config.toml
model = "contrastive image-text model"
tokenizer = "word"
text_encoder_causal = false
text_encoder_mlp_ratio = 2.67
text_encoder_qk_norm = false
residual_init = "none"
muon_scale = "match_rms_adamw"
nesterov = true
Rows from block 3 of the text encoder of a small contrastive image-text model, named by matrix and row number. Rows with one number belong to one neuron. Each number is 500 + 25 x the weight over its row's rms, rounded and kept within 0 to 999. All counts start at 0. Numbers have three digits each.
After each neuron's rows are labels from the 100 texts, of 14848, where the neuron reaches its largest size: "fires on" is the input token at the peak. Only what is clearly more common there than usual is listed. The data: regions of photos with short descriptions (Visual Genome).
# gate: MLP gate (text_encoder.blocks.3.mlp.gate.weight, 672x256), inputs 128-255
# fc1: MLP up (text_encoder.blocks.3.mlp.fc1.weight, 672x256), inputs 128-255
# fc2: MLP down (text_encoder.blocks.3.mlp.fc2.weight, 256x672, transposed), outputs 128-255

gate.145:526502541543542515485535541496491486485512506527521507519455486516512502521502513538513520516483522493461524485518490506513517479539501476531459503511466525505473492526519518472459509494481522548515492469548474507469481543519503496471465546488498463467476447493485520534533493499493512457506526507500509468509516488540463509498505492513492511472531480491489457504446468513550510504519
fc1.145:478496507518489483466513553495558517484507503503482494501504501488537503574477478512530524485520494527478513506490523476485533466469520472523532503523476500508511499501538511468517493538491476506523480491532463502495478448490540485497468462489521501461399488544463559499449493552527536487508503459482500498456491480522511474486512483452491510439516509545456513460501522511543477535504
fc2.145:483504523520508523522499513533522574528469558490518471506529539499565477475515521505495501474466505495522470500449537499492491493460478513521517533461473532503519485537442482511508454481518490544499472523486487526478494517488501467493501495506493520460507504497518519492488522518474519513519515527489537561501492522530506507465557488509517515518563538498490485531502482533508476516516
fires on: "over"

gate.457:481448509542483486508520501496515470509508546463491495488513515513489493475513496516482505482474469496470467524502499472504471475464521493498552466547497522539485497520498519486472514504519492522491512549523469481531512453464558533478502460500505497538477510496487486533442536460496512469518490492480464513446507510525511512518505515493487498483487496510464500514467487501519528503546
fc1.457:525521489485538465513452463484492515483510461491519515495499447494493504497492460538512505511494513459463483486477504512479558506538519483512486517478495491510515525466492497518474480490501484474519508498474465518477517535549458474538462525489491548499532469476512473450538510492532478505485493514488498508499509489536473539491509491486503534482528454475550501518535465546489505550452
fc2.457:464534472533480514507479492536447596514478510505534523490475512531502518510505489467482475528492514488526527530523471502488479498549517484491491480513532466507489482470481514479475496479504482464491543500525512520530513520477521498511486511478483533509477499472493526456487486491502494473538477484500500475454461528508520527483510502526486516445507495489505520452487488484508462473487
fires on: "side"; "trees"

gate.274:494487476536467442522506436499514482493476499495495503531495480529474504494481482517534517489471503521476528428497489524459514532516475485487468487532498535501497517523490474504500516509533492471487497499467492492535520501527539507474490513475490456543483515528498478469504510500517480512504475474493523530516461484524503496523473552474500505464497500490510500504505529465491511481508
fc1.274:509531511485523478525453502481484519494477458466501512458520510473534547508482518481459535525499496509469510544438509511518496493512494509512496449485504473491491562484498494517535541480527517476508511528468558495503490502543446479499518487522488511489535515494503502460532523531506521475498526545525500482508511508434503522500489512521505505518507477523490532556469525532465461507481
fc2.274:568465491540528521485475559499469529531496522500513495473518509457504475497527525490518491509485499482502494472476470484499513471490500478537467525508544455498499461566519466476492507460431493507469513486471495518506506516521514455479503473485534475504505484489540494495494488496443528487497507489480511478500498498497523501557510526548504505473475516488448494552520485567498510476518
fires on: "side"; "zebra"; "boat"

gate.82:506509439528512481486508479534472493510478502521508521470454498486495509522514495505497454523483516519491523493529444562514535484487510523500474499514467496476520459488551484509486481494479473483523481535493516499497507485483467506503467553483496499464466489478530484455535535480526455466492484511477530482490485528526514457498490525481499499491495465471516515523504498477545482455458
fc1.82:477473524468511494498465509489531471535516508518520463511482509483529486495494492497496532522487513511492515499509459469517488517488491475509460520482449483516519531467494503506492512497474472563522489521492470496481530472506502452496509476469500487531530440494449503510479486497515565505516489500472499491525525539504523525482545467506498502475468518464537496504492477511501428489506
fc2.82:507501538459495482508524459495517513512536466467532472517516519534516517496491471528521506483472476477480504473483462514486492493493525503464537498531446559538524521506558475467496446476483463481534561487477454521494526509502528467474531505493473479487453465480497497529539437486493509532524517513489491506491502537534503542490490488514486487481485557488514517543531461545488483503490
fires on: "."; "flower"; "screen"; "colorful"

gate.632:465462512480479521525519501505507496479527523495532523496532506491481524496486501503490498468485497514536529500455464486496438518456503524510483475490560490510472498491492495462453527478505493521465475468518487472460455517514530499488436476522576503532500521493501526531514545501504542549544514532504499486444529525483529476506480488481508494513515515504465492510481475525508491498458
fc1.632:526442496502546474515484506444497475493479515508502480497502535510516519499575509530511507488467478522502469516504479459496510505524518495550485475491481485522535472531540480533518461474480480483506503518469486463533540546471498490482486517476497513489535495515465470518473473496506445475481531502474500511565509488510501498477476466511485485504501518523515533511538481523485495453522
fc2.632:483519450562463479465430519532495498515486506507529501499524480524518477510497505510533465487512498530521469543497514478515474483498534466499522501489482493507521482487460488512516496543502507517567472472438474460528505512499499452475533477510528500493489504526477489525497522496508504524495500481545537524494511490500532503511461524511510501482472494495520537466491533464534512544531
fires on: "right"; "baby"

gate.671:454507470487500479506502520512453522499522500524552501480506539519523483500520509467481490516465517499541540524481525501484452501500538530488467440497472494467524498519485517504541510522513520481506534518526529512472502515489490526491504539543500483479577510488470445489530490498488524502517519483476501466486463521501488504486545500497500490509509492543465457505506493478516520528451
fc1.671:461497513495515431483505513506473472485555508567505478494499513511489520530541504478478487526460526494516487482461439486491540519457577520554479487461514506544499509500500478484474498460499475529530515490535536513515502487503478498486489472502492494519511524495536501489495486490482492511540537500506483462470480501520475509493461503524511550515528506459531499536515507539491486466503
fc2.671:505516534500460490475510499555491448500486496560515526508489517513470567487533486546487481556513509489491492529497495462473536495521504511520522483521539482463456505491492502460496518469491527491454495471549485489497500514488471548496472499463506489515515532481499488503557475488507475461506446486471479500516531448487513490509501479518506494501505514516472522538475501485523498473529
fires on: "window"; "basket"; "ground"

gate.203:506475523496526523484535500520441475500494480531484515524509463495499436500504539478533458489537537531540497446469460514469501500539478506476504475550510513476522500522482480477529528484475483510479507466498510481461531496497473482537491538507499486479508475499484521526484508508484492485442516520530486460495498546509504506463548474505488479517536511512504502475495538442500513513503
fc1.203:508469496520487572532464502536485494511447488534515495488486482460499492521519468490501536479513506534476527516525503555459462526541433478499495509500470495489466482506498451483471500495488500511500483540499499499492510504518495500505506501510526481461477531521495459511474533535486538502458505487499502509494470490426510475485498468487523482529519530529453515465519453492512500480492
fc2.203:492512493517482517520488465503530554516470524491497475518508519509499460537492491489488515519464500492514505519527458508491470512488465482536504477526506477535510508483494549449484490496508457496509486509563494538452506500504513502456521543531498516531489552482479487510497494471495534498519481474503505465504537529491531513456484478486491494502506469502509509462505513546514529530499
fires on: "by"; "brown"; "sweater"; "beside"

gate.96:496547487479506504496523474504489458477473479538493507494518522539531476472465507467477493516488488475469500481482486510486502483477500486529540469497500542522463505520475478481501459499484513497496503559502523474506504560516512542472496483495500499502497521505495488490478519522527497507490478493435494486475489548487496514504522481476491475504453492472511471446526517490507525495471
fc1.96:512491475479489532563500482512495510469484486479491508476501469491492507504473485520491533519510487479506494522494524516508532476490536518496441523522515528479474496517538512482505472506520488555539533455530478495577524510495516488514519502458487465503523502467499513518514494512520527527474478525461508498528479508485508488473455503513480477489476494463491464493487524526502534529529
fc2.96:543436458508526503500479505508483500485461501496450502456486500469505439519504506521496480487524496470519520515479468506474482521510500498511507513515516511471538531484478505496496514522489516451482502524525519483506511532538548461536520527509467513471476526479440524532480510515501486543490517515478475494521525527530504555493508493523494466506544506513483493541509527457501481546459
fires on: "by"; "there"; "sink"; "water"

gate.57:520447525493486465508529530478485483497519537537492521533507529490490497496471487499506533514496478536501501508499496484477553472513481503483475472490488467473481514489466421518506526487555510491502525524531538488511498541512480504519509470494527513468529542498484532537487503472457515509503541520525513534514486483477511520466501509489480519467498511473514544480502451472476469469543
fc1.57:429477473473516488504442512537489484512526487519483502483531532492501556479475531512497528498453510517504513439489481508549472549491485512555522500490515525483494482487504569506497506485460512536486488473520491506527532476551506517453486467476503506507484483550435504470512461511472465486470506519523481459500529498471501543507479454532518531512500492496466493449513507513508510508542
fc2.57:512492477508473525462482514500482494494539523512505495498500506524477506520476468498474501475475520550501507520451514489499450481482501486478577498544512521482449472433507527509478498499490479489535510539512494533484443483526476543507513514513480480474493511495498491462496456522521526501525496506500507486491494506531481489479512493479536487509470454453507485530510497514490499518513
fires on: "umbrella"; "rice"; "gravel"; "oven"

gate.53:461503490480498480540494496486528468522483494481514530515498548446515486505533492482463463492506486478479451485512460474504521508491535502474531449525479502519543491574515506470486470515464488462469511495495486472529519490517507468495500499527516521510490487540507472457525473517514480488491515548478457481494541519458470461517511490497510540536538488553482497514454513559535513467514
fc1.53:512541507497464483467488517503501501481460494495532471490512495523499505481470477562519494484476497440480466506513510534501461509530482476508495510466486491493473498467550509497519504468553535506491524508523495479495475517505520500541512477542483517510432494466495516510447520477515477494477519500531497497531503507555493534470463482546521471485469484487473499459530515458471503467508
fc2.53:479460527465562446500492516533446529499459474538534521468501491505458515515455536544513494505500507488522493505502477495482515471514487547496446501499500486504550512491494463466507513476475523482516536495567522450494523498518510501459459504551531482523486508507510487520509490500469512471505493528452522493508486492509488555520533489502500513493490524515493485530511501490547516491471
fires on: "."; "trees"; "plant"; "street"

gate.178:464504491481487522559530525531481525510498503493491459524494497481508501477503506536476484478498533450443467500499493551468511470506495525520519491518471498560532530493502510484525473530476482504535486506503504465510481489512512473493547452511457511483460500474515526489508523496446495507500498490510529496500477451527458500480463500490484493523503495469504486474508484484517502462538
fc1.178:527537484500511474516500476533484488519546523496470498533538493551513508495543509528483511516504488536537518540467448494499510477556523488472506526461523484488533486548496524501525477517498474503537519515519517525546507474506522509502502448455495508458526506527508503484499497551518519490542471487499488482516473473477491475532519531525545485487504488503553465494537483528471488559477
fc2.178:456491510476493519503526486509528500464507477490479515484496492539494475461527498537528555472478477501488521483495504496517490500507527529518500500512518511512462458531548481479466508479467466448531472501462525487490551466519489455495481514482469504499515519485510505490523548529489512483485543478526462529497515522463488444537509487526517513479472522471454505529540509516504488467487
fires on: "window"; "stripes"; "shoes"; "kid"

gate.343:490505483524489509473510502498458438469504500492501520522505493532496530496546525472512487517527449507478464530521474510547500518462513514484484512523530502515467501469471510504499476523482499509523510546469486500503510512493503489500504499510529516538476497505493489508559515500495448524527510460496497538500506444515472506519449497464481474501454543478541508482528487500533445478502
fc1.343:488501486483515548510441508456492478482468496496534504528513488492472508518520488509479521472480499462537455448458516498477484499461535505524454495512511504531445518475473519492519479502504521488488464512499469514503497480487498496545489550541561519528525488544510516481569536493467498485470529524481468507477505497530512454521540505515488513498491482491507502508538522498495519488482
fc2.343:491500518507477492500519489479492481488508503541488486480484488526474474463466532506490485510493467522553485495480502539500516498486516501495529455477516534511479532505522478508463498490470492457498511535525545492451496521505478510491522522481511487533484469506472493545527491524529498480475505473514503503500493516441498504497460505503459449466510485510534468447492499482509535483486
fires on: "tray"; "out"; "scarf"; "pole"

gate.424:514513505480489548481464552522538527511522470482537500525557520510498492488530486509475487538464489520480491442521490477508492526521489506512501530512490494513444504541485512536495519515495542519511510467517504505498469515466506465542504522539498513485458488476528514468513517537482472498464526553495483508473470515512502431469514487481461492488522490508515505441495510533498519529481
fc1.424:544476538538479520504516524514508531464496495471547484475562502456480485477524535511489515492489509497491514487508516501494475479515514529528461470500480484537508462542496473523450501499495508488485530492516488479526496481495522577503500516489499560520489520506491509519479501524489486498538482473487495489524471527477525496455498513517502537502503515480532493469486511493518480515472
fc2.424:494520500497507529486506482523477491470543463500547551524514484488507436534478501502528495527471510556490499543501484472492532503498503462531518540489523499487486507459525495500496504485499498515481490499497475453464479520479479517518543461453550508487464490487509512532499467535495506523500491507479512506510482487527535503508470496471514527490500528500464519495512504518477524482527
fires on: "by"; "wearing"; "kitchen"; "eaten"

gate.392:502516505468461474494516530511501455491520458472492504482444519488500520505503510464510466468513491496515518510528493484510462509525505494536558497536518447504488489474516513554485534516514457458517494489458515495491479518526532459486536507493487500500485449522519486550523514496524482533519437468510514479472518458496526488480479501496500492487495444524489504469477472470523494516499
fc1.392:480532553552481467449469512530506493507477476491484501467473524507500506520525498483454514474508504495479490427500516517498559486541483538519500539514498499479497433508478508507508502497544535472488504510554513506478499479518508491495522527523515485494491552504487539504504531482499507492482550472515471506491476429532519500532495480466503461505459532478449519498488410524504542486532
fc2.392:525460485501462470492480489499506495485498495514515539437551483467535455509497504534495492509527525433460516497489527468497496481505497470536487492474496514486509469454474502514515493493452512521488465517528519537492530516500527514520510450484510488492496454490494475454503486480485521495502504472515490505477525512515501473537515480487511496493512534458479507475514432484542450515480
fires on: "tray"; "view"; "link"

gate.94:440499519533493463472477535497512513549483546514487517511521521481508468535518472498481499492539493475499507486492503456494500518523503468536508547480503487525498512488517462470541549496535526459520489532480500513532552501479524479516487504479505446493545544533495550486533520541543496492525505480485473511504470494489446506510469492510516532483543478499522516500506487506490527504501
fc1.94:464495515480506513476485507470467580527482522529481521470511502469543525498520462496499509520467437504499493550497508505491538504512494491513521508494467514458488496518484530481534466505482534494510546470470487515489527495491504489506481514492427545496518511494530507508488495525500519488488495479517449521502461461512492506516547487514499518504488491478503502505523487473515514527521
fc2.94:500423471467518521518511500530508495537546496532552504530474490451492504509507523494524524524464488514490499521510493512515449502477476487466493493490532532527485552464506542495500560463518549499484493529511494481490497490519477460513515496498506489471500519459447506503456486546529446487516484485520518495508496518484452492472508511495417488479544494500506484528522504513516464538519
fires on: "by"; "baby"; "paved"; "cushion"

gate.28:508486476480497492493538539517522529481489495452509503518442508574506465508513484531470540534531469464460457511493512508456499528504483518548520449485536537503473485470513527481510522548525486513496565490547492482517518486492499514461505514463490500506485485492512475490510506508529488473529514495501490536497517509498445494496487472513484533504515496488543499517469538492535489453525
fc1.28:520468463487549498517522448506497532544529493483540522513453512465543487527477509501517514523515490490479516468506485504523455542489458541543500521491444464509490430503513494517498450494541504516483483497524532485534496470479506507508474528467524510508516505513519495505528509501502504540508505520484502554503475481485499509492494474453480483515478512458497516518506497485485498457489
fc2.28:489428491530523479522519536493495487455506491521519439508506482507564507499566503498472521493511505523501496499510508479456540503537481462511540520509500498519475519526487514488516492544508470499487474519494551516495448486538493473487547524504472486493493498444531467471535509529493503524473532463514490538487484517522474493479470507480551495471500463493515452519508488488483489486455
fires on: "smiling"; "front"

gate.7:514491496465515453499482512480522519470513514533471498482517507531460470506489517518516522486516495488488480481466484506498520469458481518542512501513514471479447505515532460485475466536514519504509538466494470514497489468520475510514536540549501491550512528517493486450543453501528466456480503517469464498532507514534510522496491550467501491495477471520519524505499534498539448493493
fc1.7:504508510492473504479529521487447514456500507490503494496518545458510508511500458514488517493516528482468507486496513505471462532533525506460514492523489497491563461506497437522474521479497493505468522502529522475470493517490476472538502562531482564479485491509489486485502500519493494478458509507501486496494477497515555512520493480505492457506555535490516541530520479512510499533490
fc2.7:513516488486489505574525532527467475498523506530479475520514509496485535488442504422471469462537450489537494480531494467476487472492558508532501520455504495516491447516492525504480542506464489534519512518484508479512458497483526507452508516482505483525510513467508494459477459496539511499499484515504452507532537480497535507485515503503497532488500467498500505463495527518483488501527
fires on: "smiling"; "sweater"; "shelf"; "socks"

gate.87:528498500513526467459537463503465490491525475519528517506509494473490465450453515524495498495478528483490516501494475478495491491490522494528500470485476498454481525518502456516465509496499524544535515497504498526455504495519562496517545510515489495498484517518498514507478515492477536499543515466549540543518480522513530466482470492503499497497515440531495497474497499544516540495525
fc1.87:519486482530515543459481506517506535497521487492482469517504489487511511508496524499531502473498498461480507521508545478506520515477487496515489515510537494516463524493508458516450443531492532479464491510492479528513498527522502491514501506502435529502502503473530525487474539481491495482496487493468539471532458497523473508514492504523538487467477492470511518517500510525532508546530
fc2.87:468519500488516475523488484462512509486465530548549496509490513508483533521500479469510493511463505496430494515504481503514527504492484462480469494470512496445471497533502508514507481487498492528434490547494521478488507511533489490516497557490475532483464499498472510545495512497544566463526459520508503482478500473502495497498501508482476485501471471509517486507475508488499512511479
fires on: "."; "top"; "ground"

gate.209:538451471519486532507501486481489505506496500486507508478526474519493542543469473507432530488567525459474529479538492537503480509508514493458524472511518525494524492503508459520483483502505512496505500503536486513490519495556479507478517559489504462486499568526513496510513549488486492548515558534525538520516505491493525476496486490505497547477498522457519488458506471521522444492470
fc1.209:519525491517496486499504494546548490514524524517537498438494466521495503551477503549498509513492526503516523509484485525475489505463468492537495560477505511523482485538502479457485492493518519505519459509484534516501511511474480525481532513489455497525479522454486482475523474482498502514482486507495491499506510501489479530468453493493480491483490494524494477522503536478491499529450
fc2.209:567449456513493482486518506493487518527513499467532527508513439492499455482499474532474536472489482476530546497500478450497504513453525490538499514501506475473489509499490526491502485496501537483490568522504491471496492478479495538505506481513487495476524528557522485522486525483539544510497515511515541467540513499541497477482509508508572502449508504508472486471508509469533453519518
fires on: "side"; "these"; "beside"; "sofa"

gate.6:452460488511465472494528516513500491504513502471496522488519472503534489502494500512477477517508484501474510536502497526494486481557512493515488523466493525501468465508523488485438539484493510550567449539521462506514514455527502495514470493466493455485453544495450489511537508498505516482466508470443488540505488488508504524486512512507479475458502496529468514483475540531495520495518
fc1.6:501509461503443508483531517495498477507493505452512528511525470478473448463501494489478444500463472485506499510490522536453526477508483545481478522470491497502483501481464453565493516477480519515540490524473501473484515517529521521491470498507514514484478563483484505483438518514520510525495510469533511572499484516461486497512523538477512458500533480482484506506522484495478514501483
fc2.6:465506507501500537446501554454474453491481524517520478503546494487492525521492493511500519506525501523466482505473482504510442506492500520489468488503515470553509506486515476535440517490487450535476463497509479496468498526486461483523463481465524508461469510503538506474484511496498486546515488540475439531499460495484524508531525536490484523499460475499490520517494476520462521548498
fires on: "over"; "behind"; "side"; "colored"

gate.228:489530482481520525469523577458494554482512432502511543520470483494497491437553491547535532484500524514511513531448488492503502467518484498544515477497458503544478503538535504510490500515493498485519489485503483469517507500480467481502530501471502497478476483530501525480519486531528516499519447504469527496518506495486501473479504524470521536430470492517521484468527518478532530529521
fc1.228:503491504484501555495490573456509468472536491529528538476498526533499473505535537476505496487503513528497505513457504477500537470508483516493488496493522538489489492477548489505508582470498518515558494481494498524513500488532511504492483490522496480495496482548487512515521511469490495448511478481459480516477520494481479499501497517535515471431529486538481479488454479507503474500518
fc2.228:513547493466505514470523519505485584478508464492531501519497499487484486448500472497515485529518521503512476497444499526505492496479517447491516504470499474506517464563549483530540467500452525522529538523508520502523504516495540479510475458529492510456483497483492517555486477471553526467515505512506550510512504518484489473517487498493482501491546509523502482520492496505505521497453
fires on: "over"

gate.666:497514481486473511471535490511526471476501507540499439514484536547473475519445489512503525509499502484530502506504484497495503565484524502495490478495488529456495516539528490506480489506522548487536504465478527496499514531543457516497493516483470530421503495455531477461433457500489507514469490532495482523526514468482544537533521515512493487525522471491492500500526479502496456445474
fc1.666:500511491461474510491500502467490492424490477495506505474511529495474562523488489541523489498525492547493496544511520524494498545504532459522509495507529512492494492505524479493498531491493509548485510489479491515487504547505502518473482510479465465496525495502534498497444506542480504490496514496478484470493514515530504460517519498522535505476510481554475497541493541464467484515500
fc2.666:509549523517468549497475501488518473515491505555457488529503511518512492548519540537498457483538494480534513529548508523497516533475508479504470486504446486515484544470501468461494526490513542479510511513474536491514483488516535470496476534479537488545515504517509462468506465515531494518478497532498496489508456497506488479521491489506487536477433510545457483492534513502508453469514
fires on: "."; "frame"; "from"; "reflection"

gate.432:530509488528521486544565479467496458475488508498486509524472531516518536504505526495478518560494476529503442461479523514483537474497485481493480542496509515528532530504505461494503507503521495482468523484488543510484526533501501464486525508475476515518463531479467508491526521509512484463517485493484507470504493496493503495500513547527508497458583483508533498459508540498461506528462
fc1.432:503526485508463516486480512466520507540467492537488480504509507516513448457479516538544524494537496513510525534524516547505467476478489547476538456512508512511498498482519516478471495509487525509513514499457507454478518519490485520507492509530520502464478510519505523458489514453482483504493494486503489508503443461496514503467451452519505483502452458504529466513502525545522520471503
fc2.432:538473523496500496467458531494518542540457540434470504492545454468484497498534461491484514507504521535496492517508514498522511506468495502486517482505468525486465493484486507468538467474447497476482488517481501506500539505518494465557493466521501508475447519535512529498524505506455542545512506497518496489451491467508541526484500444489513500512489512484512486533503472510452488538516
fires on: "front"

gate.634:488532533492522512475498483512511492574494522506499493536487483541509471533499496508516508476538498525525512503529472477496488504494521492499513495470467478485458500519517533437510489546499471483507524492465501472509471467508483501487524509480514492541539531487501484476481553485494491539540526496527511507492528526489503494511490471487517513506481484463493485463499500572495541452493
fc1.634:501517532461526517462518453459477502499468509465480499475516498496530489497515475491516487505498517530449466509457510474527519512487510492484492494508492457493483471530496486521506484490524563521526550492515484530478480513488508512498488484508502511473499493477528478494503499515507523466511497505529513516496524505498498548489470493547463470472494502483512536495443486460505549476532
fc2.634:469498443496505515487510468538483510482528490494503519521482476457479535483518485482532496520570512513514509510507501491520493506497508506547465499532487508508499479441513476484466526485537493453545544507568510556532491503507513462516502496534500501512469483482518463507494533502544499469481501499457476472499504484506490530531484482529541507442499575485509517506487540493470479478545
fires on: "fence"; "dirt"

gate.562:494482517501525471532513515504493468531501535529457524511494510499517508509504518497498506468493478547507518481493496484457470455478494476507522510505468514521483485483514489488469524536463469562506489476470486569474521527526528453464480484502495494545508528481491471499523464499508464500511536480487501486512468512477520529508545446507507489474554513531463508463517493552525434487491
fc1.562:495494510490485476482497494533472466484479522531504480479543504489476488527509463487461478521473531539532487467502488468509507532474491486461518512539468494528524524480512493498513490532498526497468499489477461548518487501501470471475493488500499456511513535479503499513506481473491463516534536488502460486523507483432505543548511483542495512492506529526445512461502467547539466472566
fc2.562:533505484529479488495513521499493430509509485480506497485497491512490479514506476502453419475487475533471505533517477475512495512524526535532502484489499462501422477463456513511541469516532478528484532521526438501487492496460542460492509491503532484503472502520507531463463464456444518509472501509509525504542494498519470522518502541477525485488495504469503495481469513425535505486449
fires on: "front"

gate.304:471489482477528472528516520459470508496526521494533483514471464508520506478531475508503494513472490517498526511474511480520556483436496474466489470523470517498480509480526515484516489483450504489484515491493491442503486538483512496495439488494515494456477482491505499548484484457543499506518483483495520497480541522496511486527521487531525500482513502536533519498460510521468478492511
fc1.304:497488498533512433475506468463491450528491499486480518504520471558506483505453492528491458525509481480502504490506503491517516512550495496501458552511475461487490521475532473520492474516508544551497492483514479508504484490501518477531480491508531470492507522513576513497493511515519493482518460466497466529529497532530496508531500538474531540498514478473544485543477500525520477490502
fc2.304:497491504465551528479515507544454515483480488523489505486453501545505505534521509507486498515529481490519460548513538508459471507484457461518480508518474471480486535468504482474480483504538482503502503495469480509534517481483477486506468558530482506502522541469487523479521466488533446535506479457494460477494459497520476490502510542521495479498515507478525563480527521466503569492476
fires on: "."; "slice"; "sofa"; "player"

gate.570:479530518516471534540496494498503465464463490536459491518495529554502470514489482537506491536472461522482517476484531475510490523551461480482482484492500445511488541506474506522509491526511459516528471551482516531512515520499460481495516472508535518530499512498526507490495471488458472500498527477511494489457509486501498515523560492500511514502497504490444559475530474517490510506503
fc1.570:521465460511499528505485503486504512496480471460555496471466456501539441495516513510529473474497506471546483500497517526505525516506547508485511491528523544531518497496516548529516493453506510468478498464494476548500478499475466494535526498481492501500507523450504505500503486506487504498494533503478458466504483574537518487507478511512463466457454516488466504535447543482459562507478
fc2.570:492501489477494521480527553492512531485522502486487515495481512490496469515460500513507531495486476517526503500537494537521547521500516485515517465473468480547487486493474516462530502514532507514431473502534493497531491520544498481499483493537516472537549512502497471479475523446512512496544534475545525481512527452481499464475499510467506500517452491500494533538472511536475513522508
fires on: "front"

gate.278:515485499468487481529522486482532471490544490509485464530511527489540490554468486530479509482537486492444499486492523499458513482477498496536489469509500464454463533471523499502517503543527392548467479532521501535517500489501456484478512516494538484479487483534521521497510515540487485477491518492450559514515524480519511517472489488509529509525499534504474537471505503523509474502488
fc1.278:533501494471493535490493512508550501538501496498528475513467482559524537525460486519458481497506461518487452517476554442460483499476475522518518467502502465507529510498505473522525498556483517485483518489526491455506522513523448468496491521493504490541502503521495479471495507505528487529531503490480512486507514524505482505549522513514514496466518484495466539507528444487495485443472
fc2.278:512498478514493446488500538551538435468510480454477541495537535470540518515558537529494470522569481492508501486513459523495484483510504539482502474505470526524500493474510523451490499488482516489515528494517504519508486492523460494514512528455463490556513497511491496493544456513464518495524497515505498508496490537522516487564452530549516534472482518495513502529534542517471492516534
fires on: "front"

gate.286:549564524468465518525497506523494545511527486446510485495501494471559489468483520504521482491476480459496508518519477505514540478466472504502501535536496483496483532560514559482499492538500490505450458487510508474474541496524492546514521536477529504508473473474489481497528484470497507479489523515485502500536518417481455543524536475490476485507492508502500477476517510513547495501506
fc1.286:436482476499542492491506506484495504520462480584500511518482494558435475482460474468511496533491514506498478510527485556521462531493472493489493497490531505499537500511517526476510562508508510482488485528523502502517500490516567497491503513492485471487485526489491493454479529527468527498514485532504480511492504534500554489472474513502505469473479490519465539508500536534478480453460
fc2.286:494427477456514487490476527482508577488453542477491515494514471555503512503500512512518497504489523562467517437477525493446487483522536499495462479504498487491521489479474500502490459520492526548449487499495501506502474470512480467474507517504500504502507470524520493559478512471510537464483514523458477491489502466513516465497506508498496508534501532493535460466508515547494500502519
fires on: "by"; "black"; "is"

gate.385:548558463490533479458479507488516507499523496530504484486505495520536531501493508513510520485512461516500487535525486479504491452439514511500493499472504507442467475497487438494462486491485483500470522496535494494460479503496529499507514500500480499481514540506455475484531527478510496490501506471536476477526498503500478522480491462488495454455486531499530499467502519523493483511522
fc1.385:540512501493501497461480517528516574443542507503484493503514475504504479481509487466505476507523550465505546469527484471468515492463485513461496506504515501484535509459520522506483472509497510486479465475494502520487501516562455476488508538502492469483485531507481476516499477513489526463468514516514489481495512502509508486517519462513509512521493498519478545452513507485531479490504
fc2.385:489525493468493476496516494497581495547462507489483483545488477486511464517477528470507486546503530483501473452501504538520516514496482519490513526533478523474479477492524495526487502509473502525465510513477426507484527505479455478513485479496479527502455494466463497468493456507477509500568516488529502517485545498468458489512532505503527544530474466529499504520530504501511519514496
fires on: "right"

gate.410:478481476527524509494524494510480537530492511493478481540520507510546489450541477504503506544466481451533462504489479521511520498503487532507537455470517460511496504489498505498493472525551541495501474477491479487510489489478514496527478475528450559490531499478512498488490496553467481526506525503532481490520521512506503505513492514524555531533499483489535534494518502480518548463487
fc1.410:501519475482526506487535498464483525528487488508526541451521526483508490492471498504527508555503495532517528542469463476502487526509527489524477482524467513516502517518518454494532460492468495505475439510543496545486507513540462506551506530530501508510528520474517467510546514524505485507533539507488499478524524478507491470509482544514490509507520486463533525491523533458463467544492
fc2.410:539510527562427508518484488500504452473531542528454473498497498479469522516514478470492522496503498491527503523507519557482512497510496465469439510501484470508495511537474523560475468471530507499510486478528484515525478492531506472508458472520482510505483443498506515510499525542525487492514531493502499454564502480508446526470490535546480430551492506480485503528524492507490524507466
fires on: "side"; "elephant's"; "street"

gate.235:506502521493459493542521516509488513512511478493493476495507470508530528531510470468545483509422480503464482518495467490482515504532519475528535500454520541482475483486490508529519462508511450497490487518515477491515534495470503494494489488469498487525494494520482492552523543500515448527517447481527482514490517522526502505513537428479504513464486529466504494473498479492576483486461
fc1.235:549488471479496530487505522496520539473545528526517498484480471495487523481520515439512521490497491498490533511488472474486457499530498464505530493503538515493475529507529460440524472491532512487434501495527500506519453511514459457501477465484556512475501517514477467494533514492533487474540509482484481522486531514505497518517471475476503473491497500492501473525491512514497523531477
fc2.235:560530497466521498532489539469493491486510490530503512504518506490489555522529521505482479432456435513511526533511505547476454520492513497475500492468525516486528473532510482474475480476481510490478489517485512478512483492495521542552491508482497506523494481550525542477459534524508478504504456494489474483495535478515506524511477480533450490517503495465517494494500531509465544492507
fires on: "right"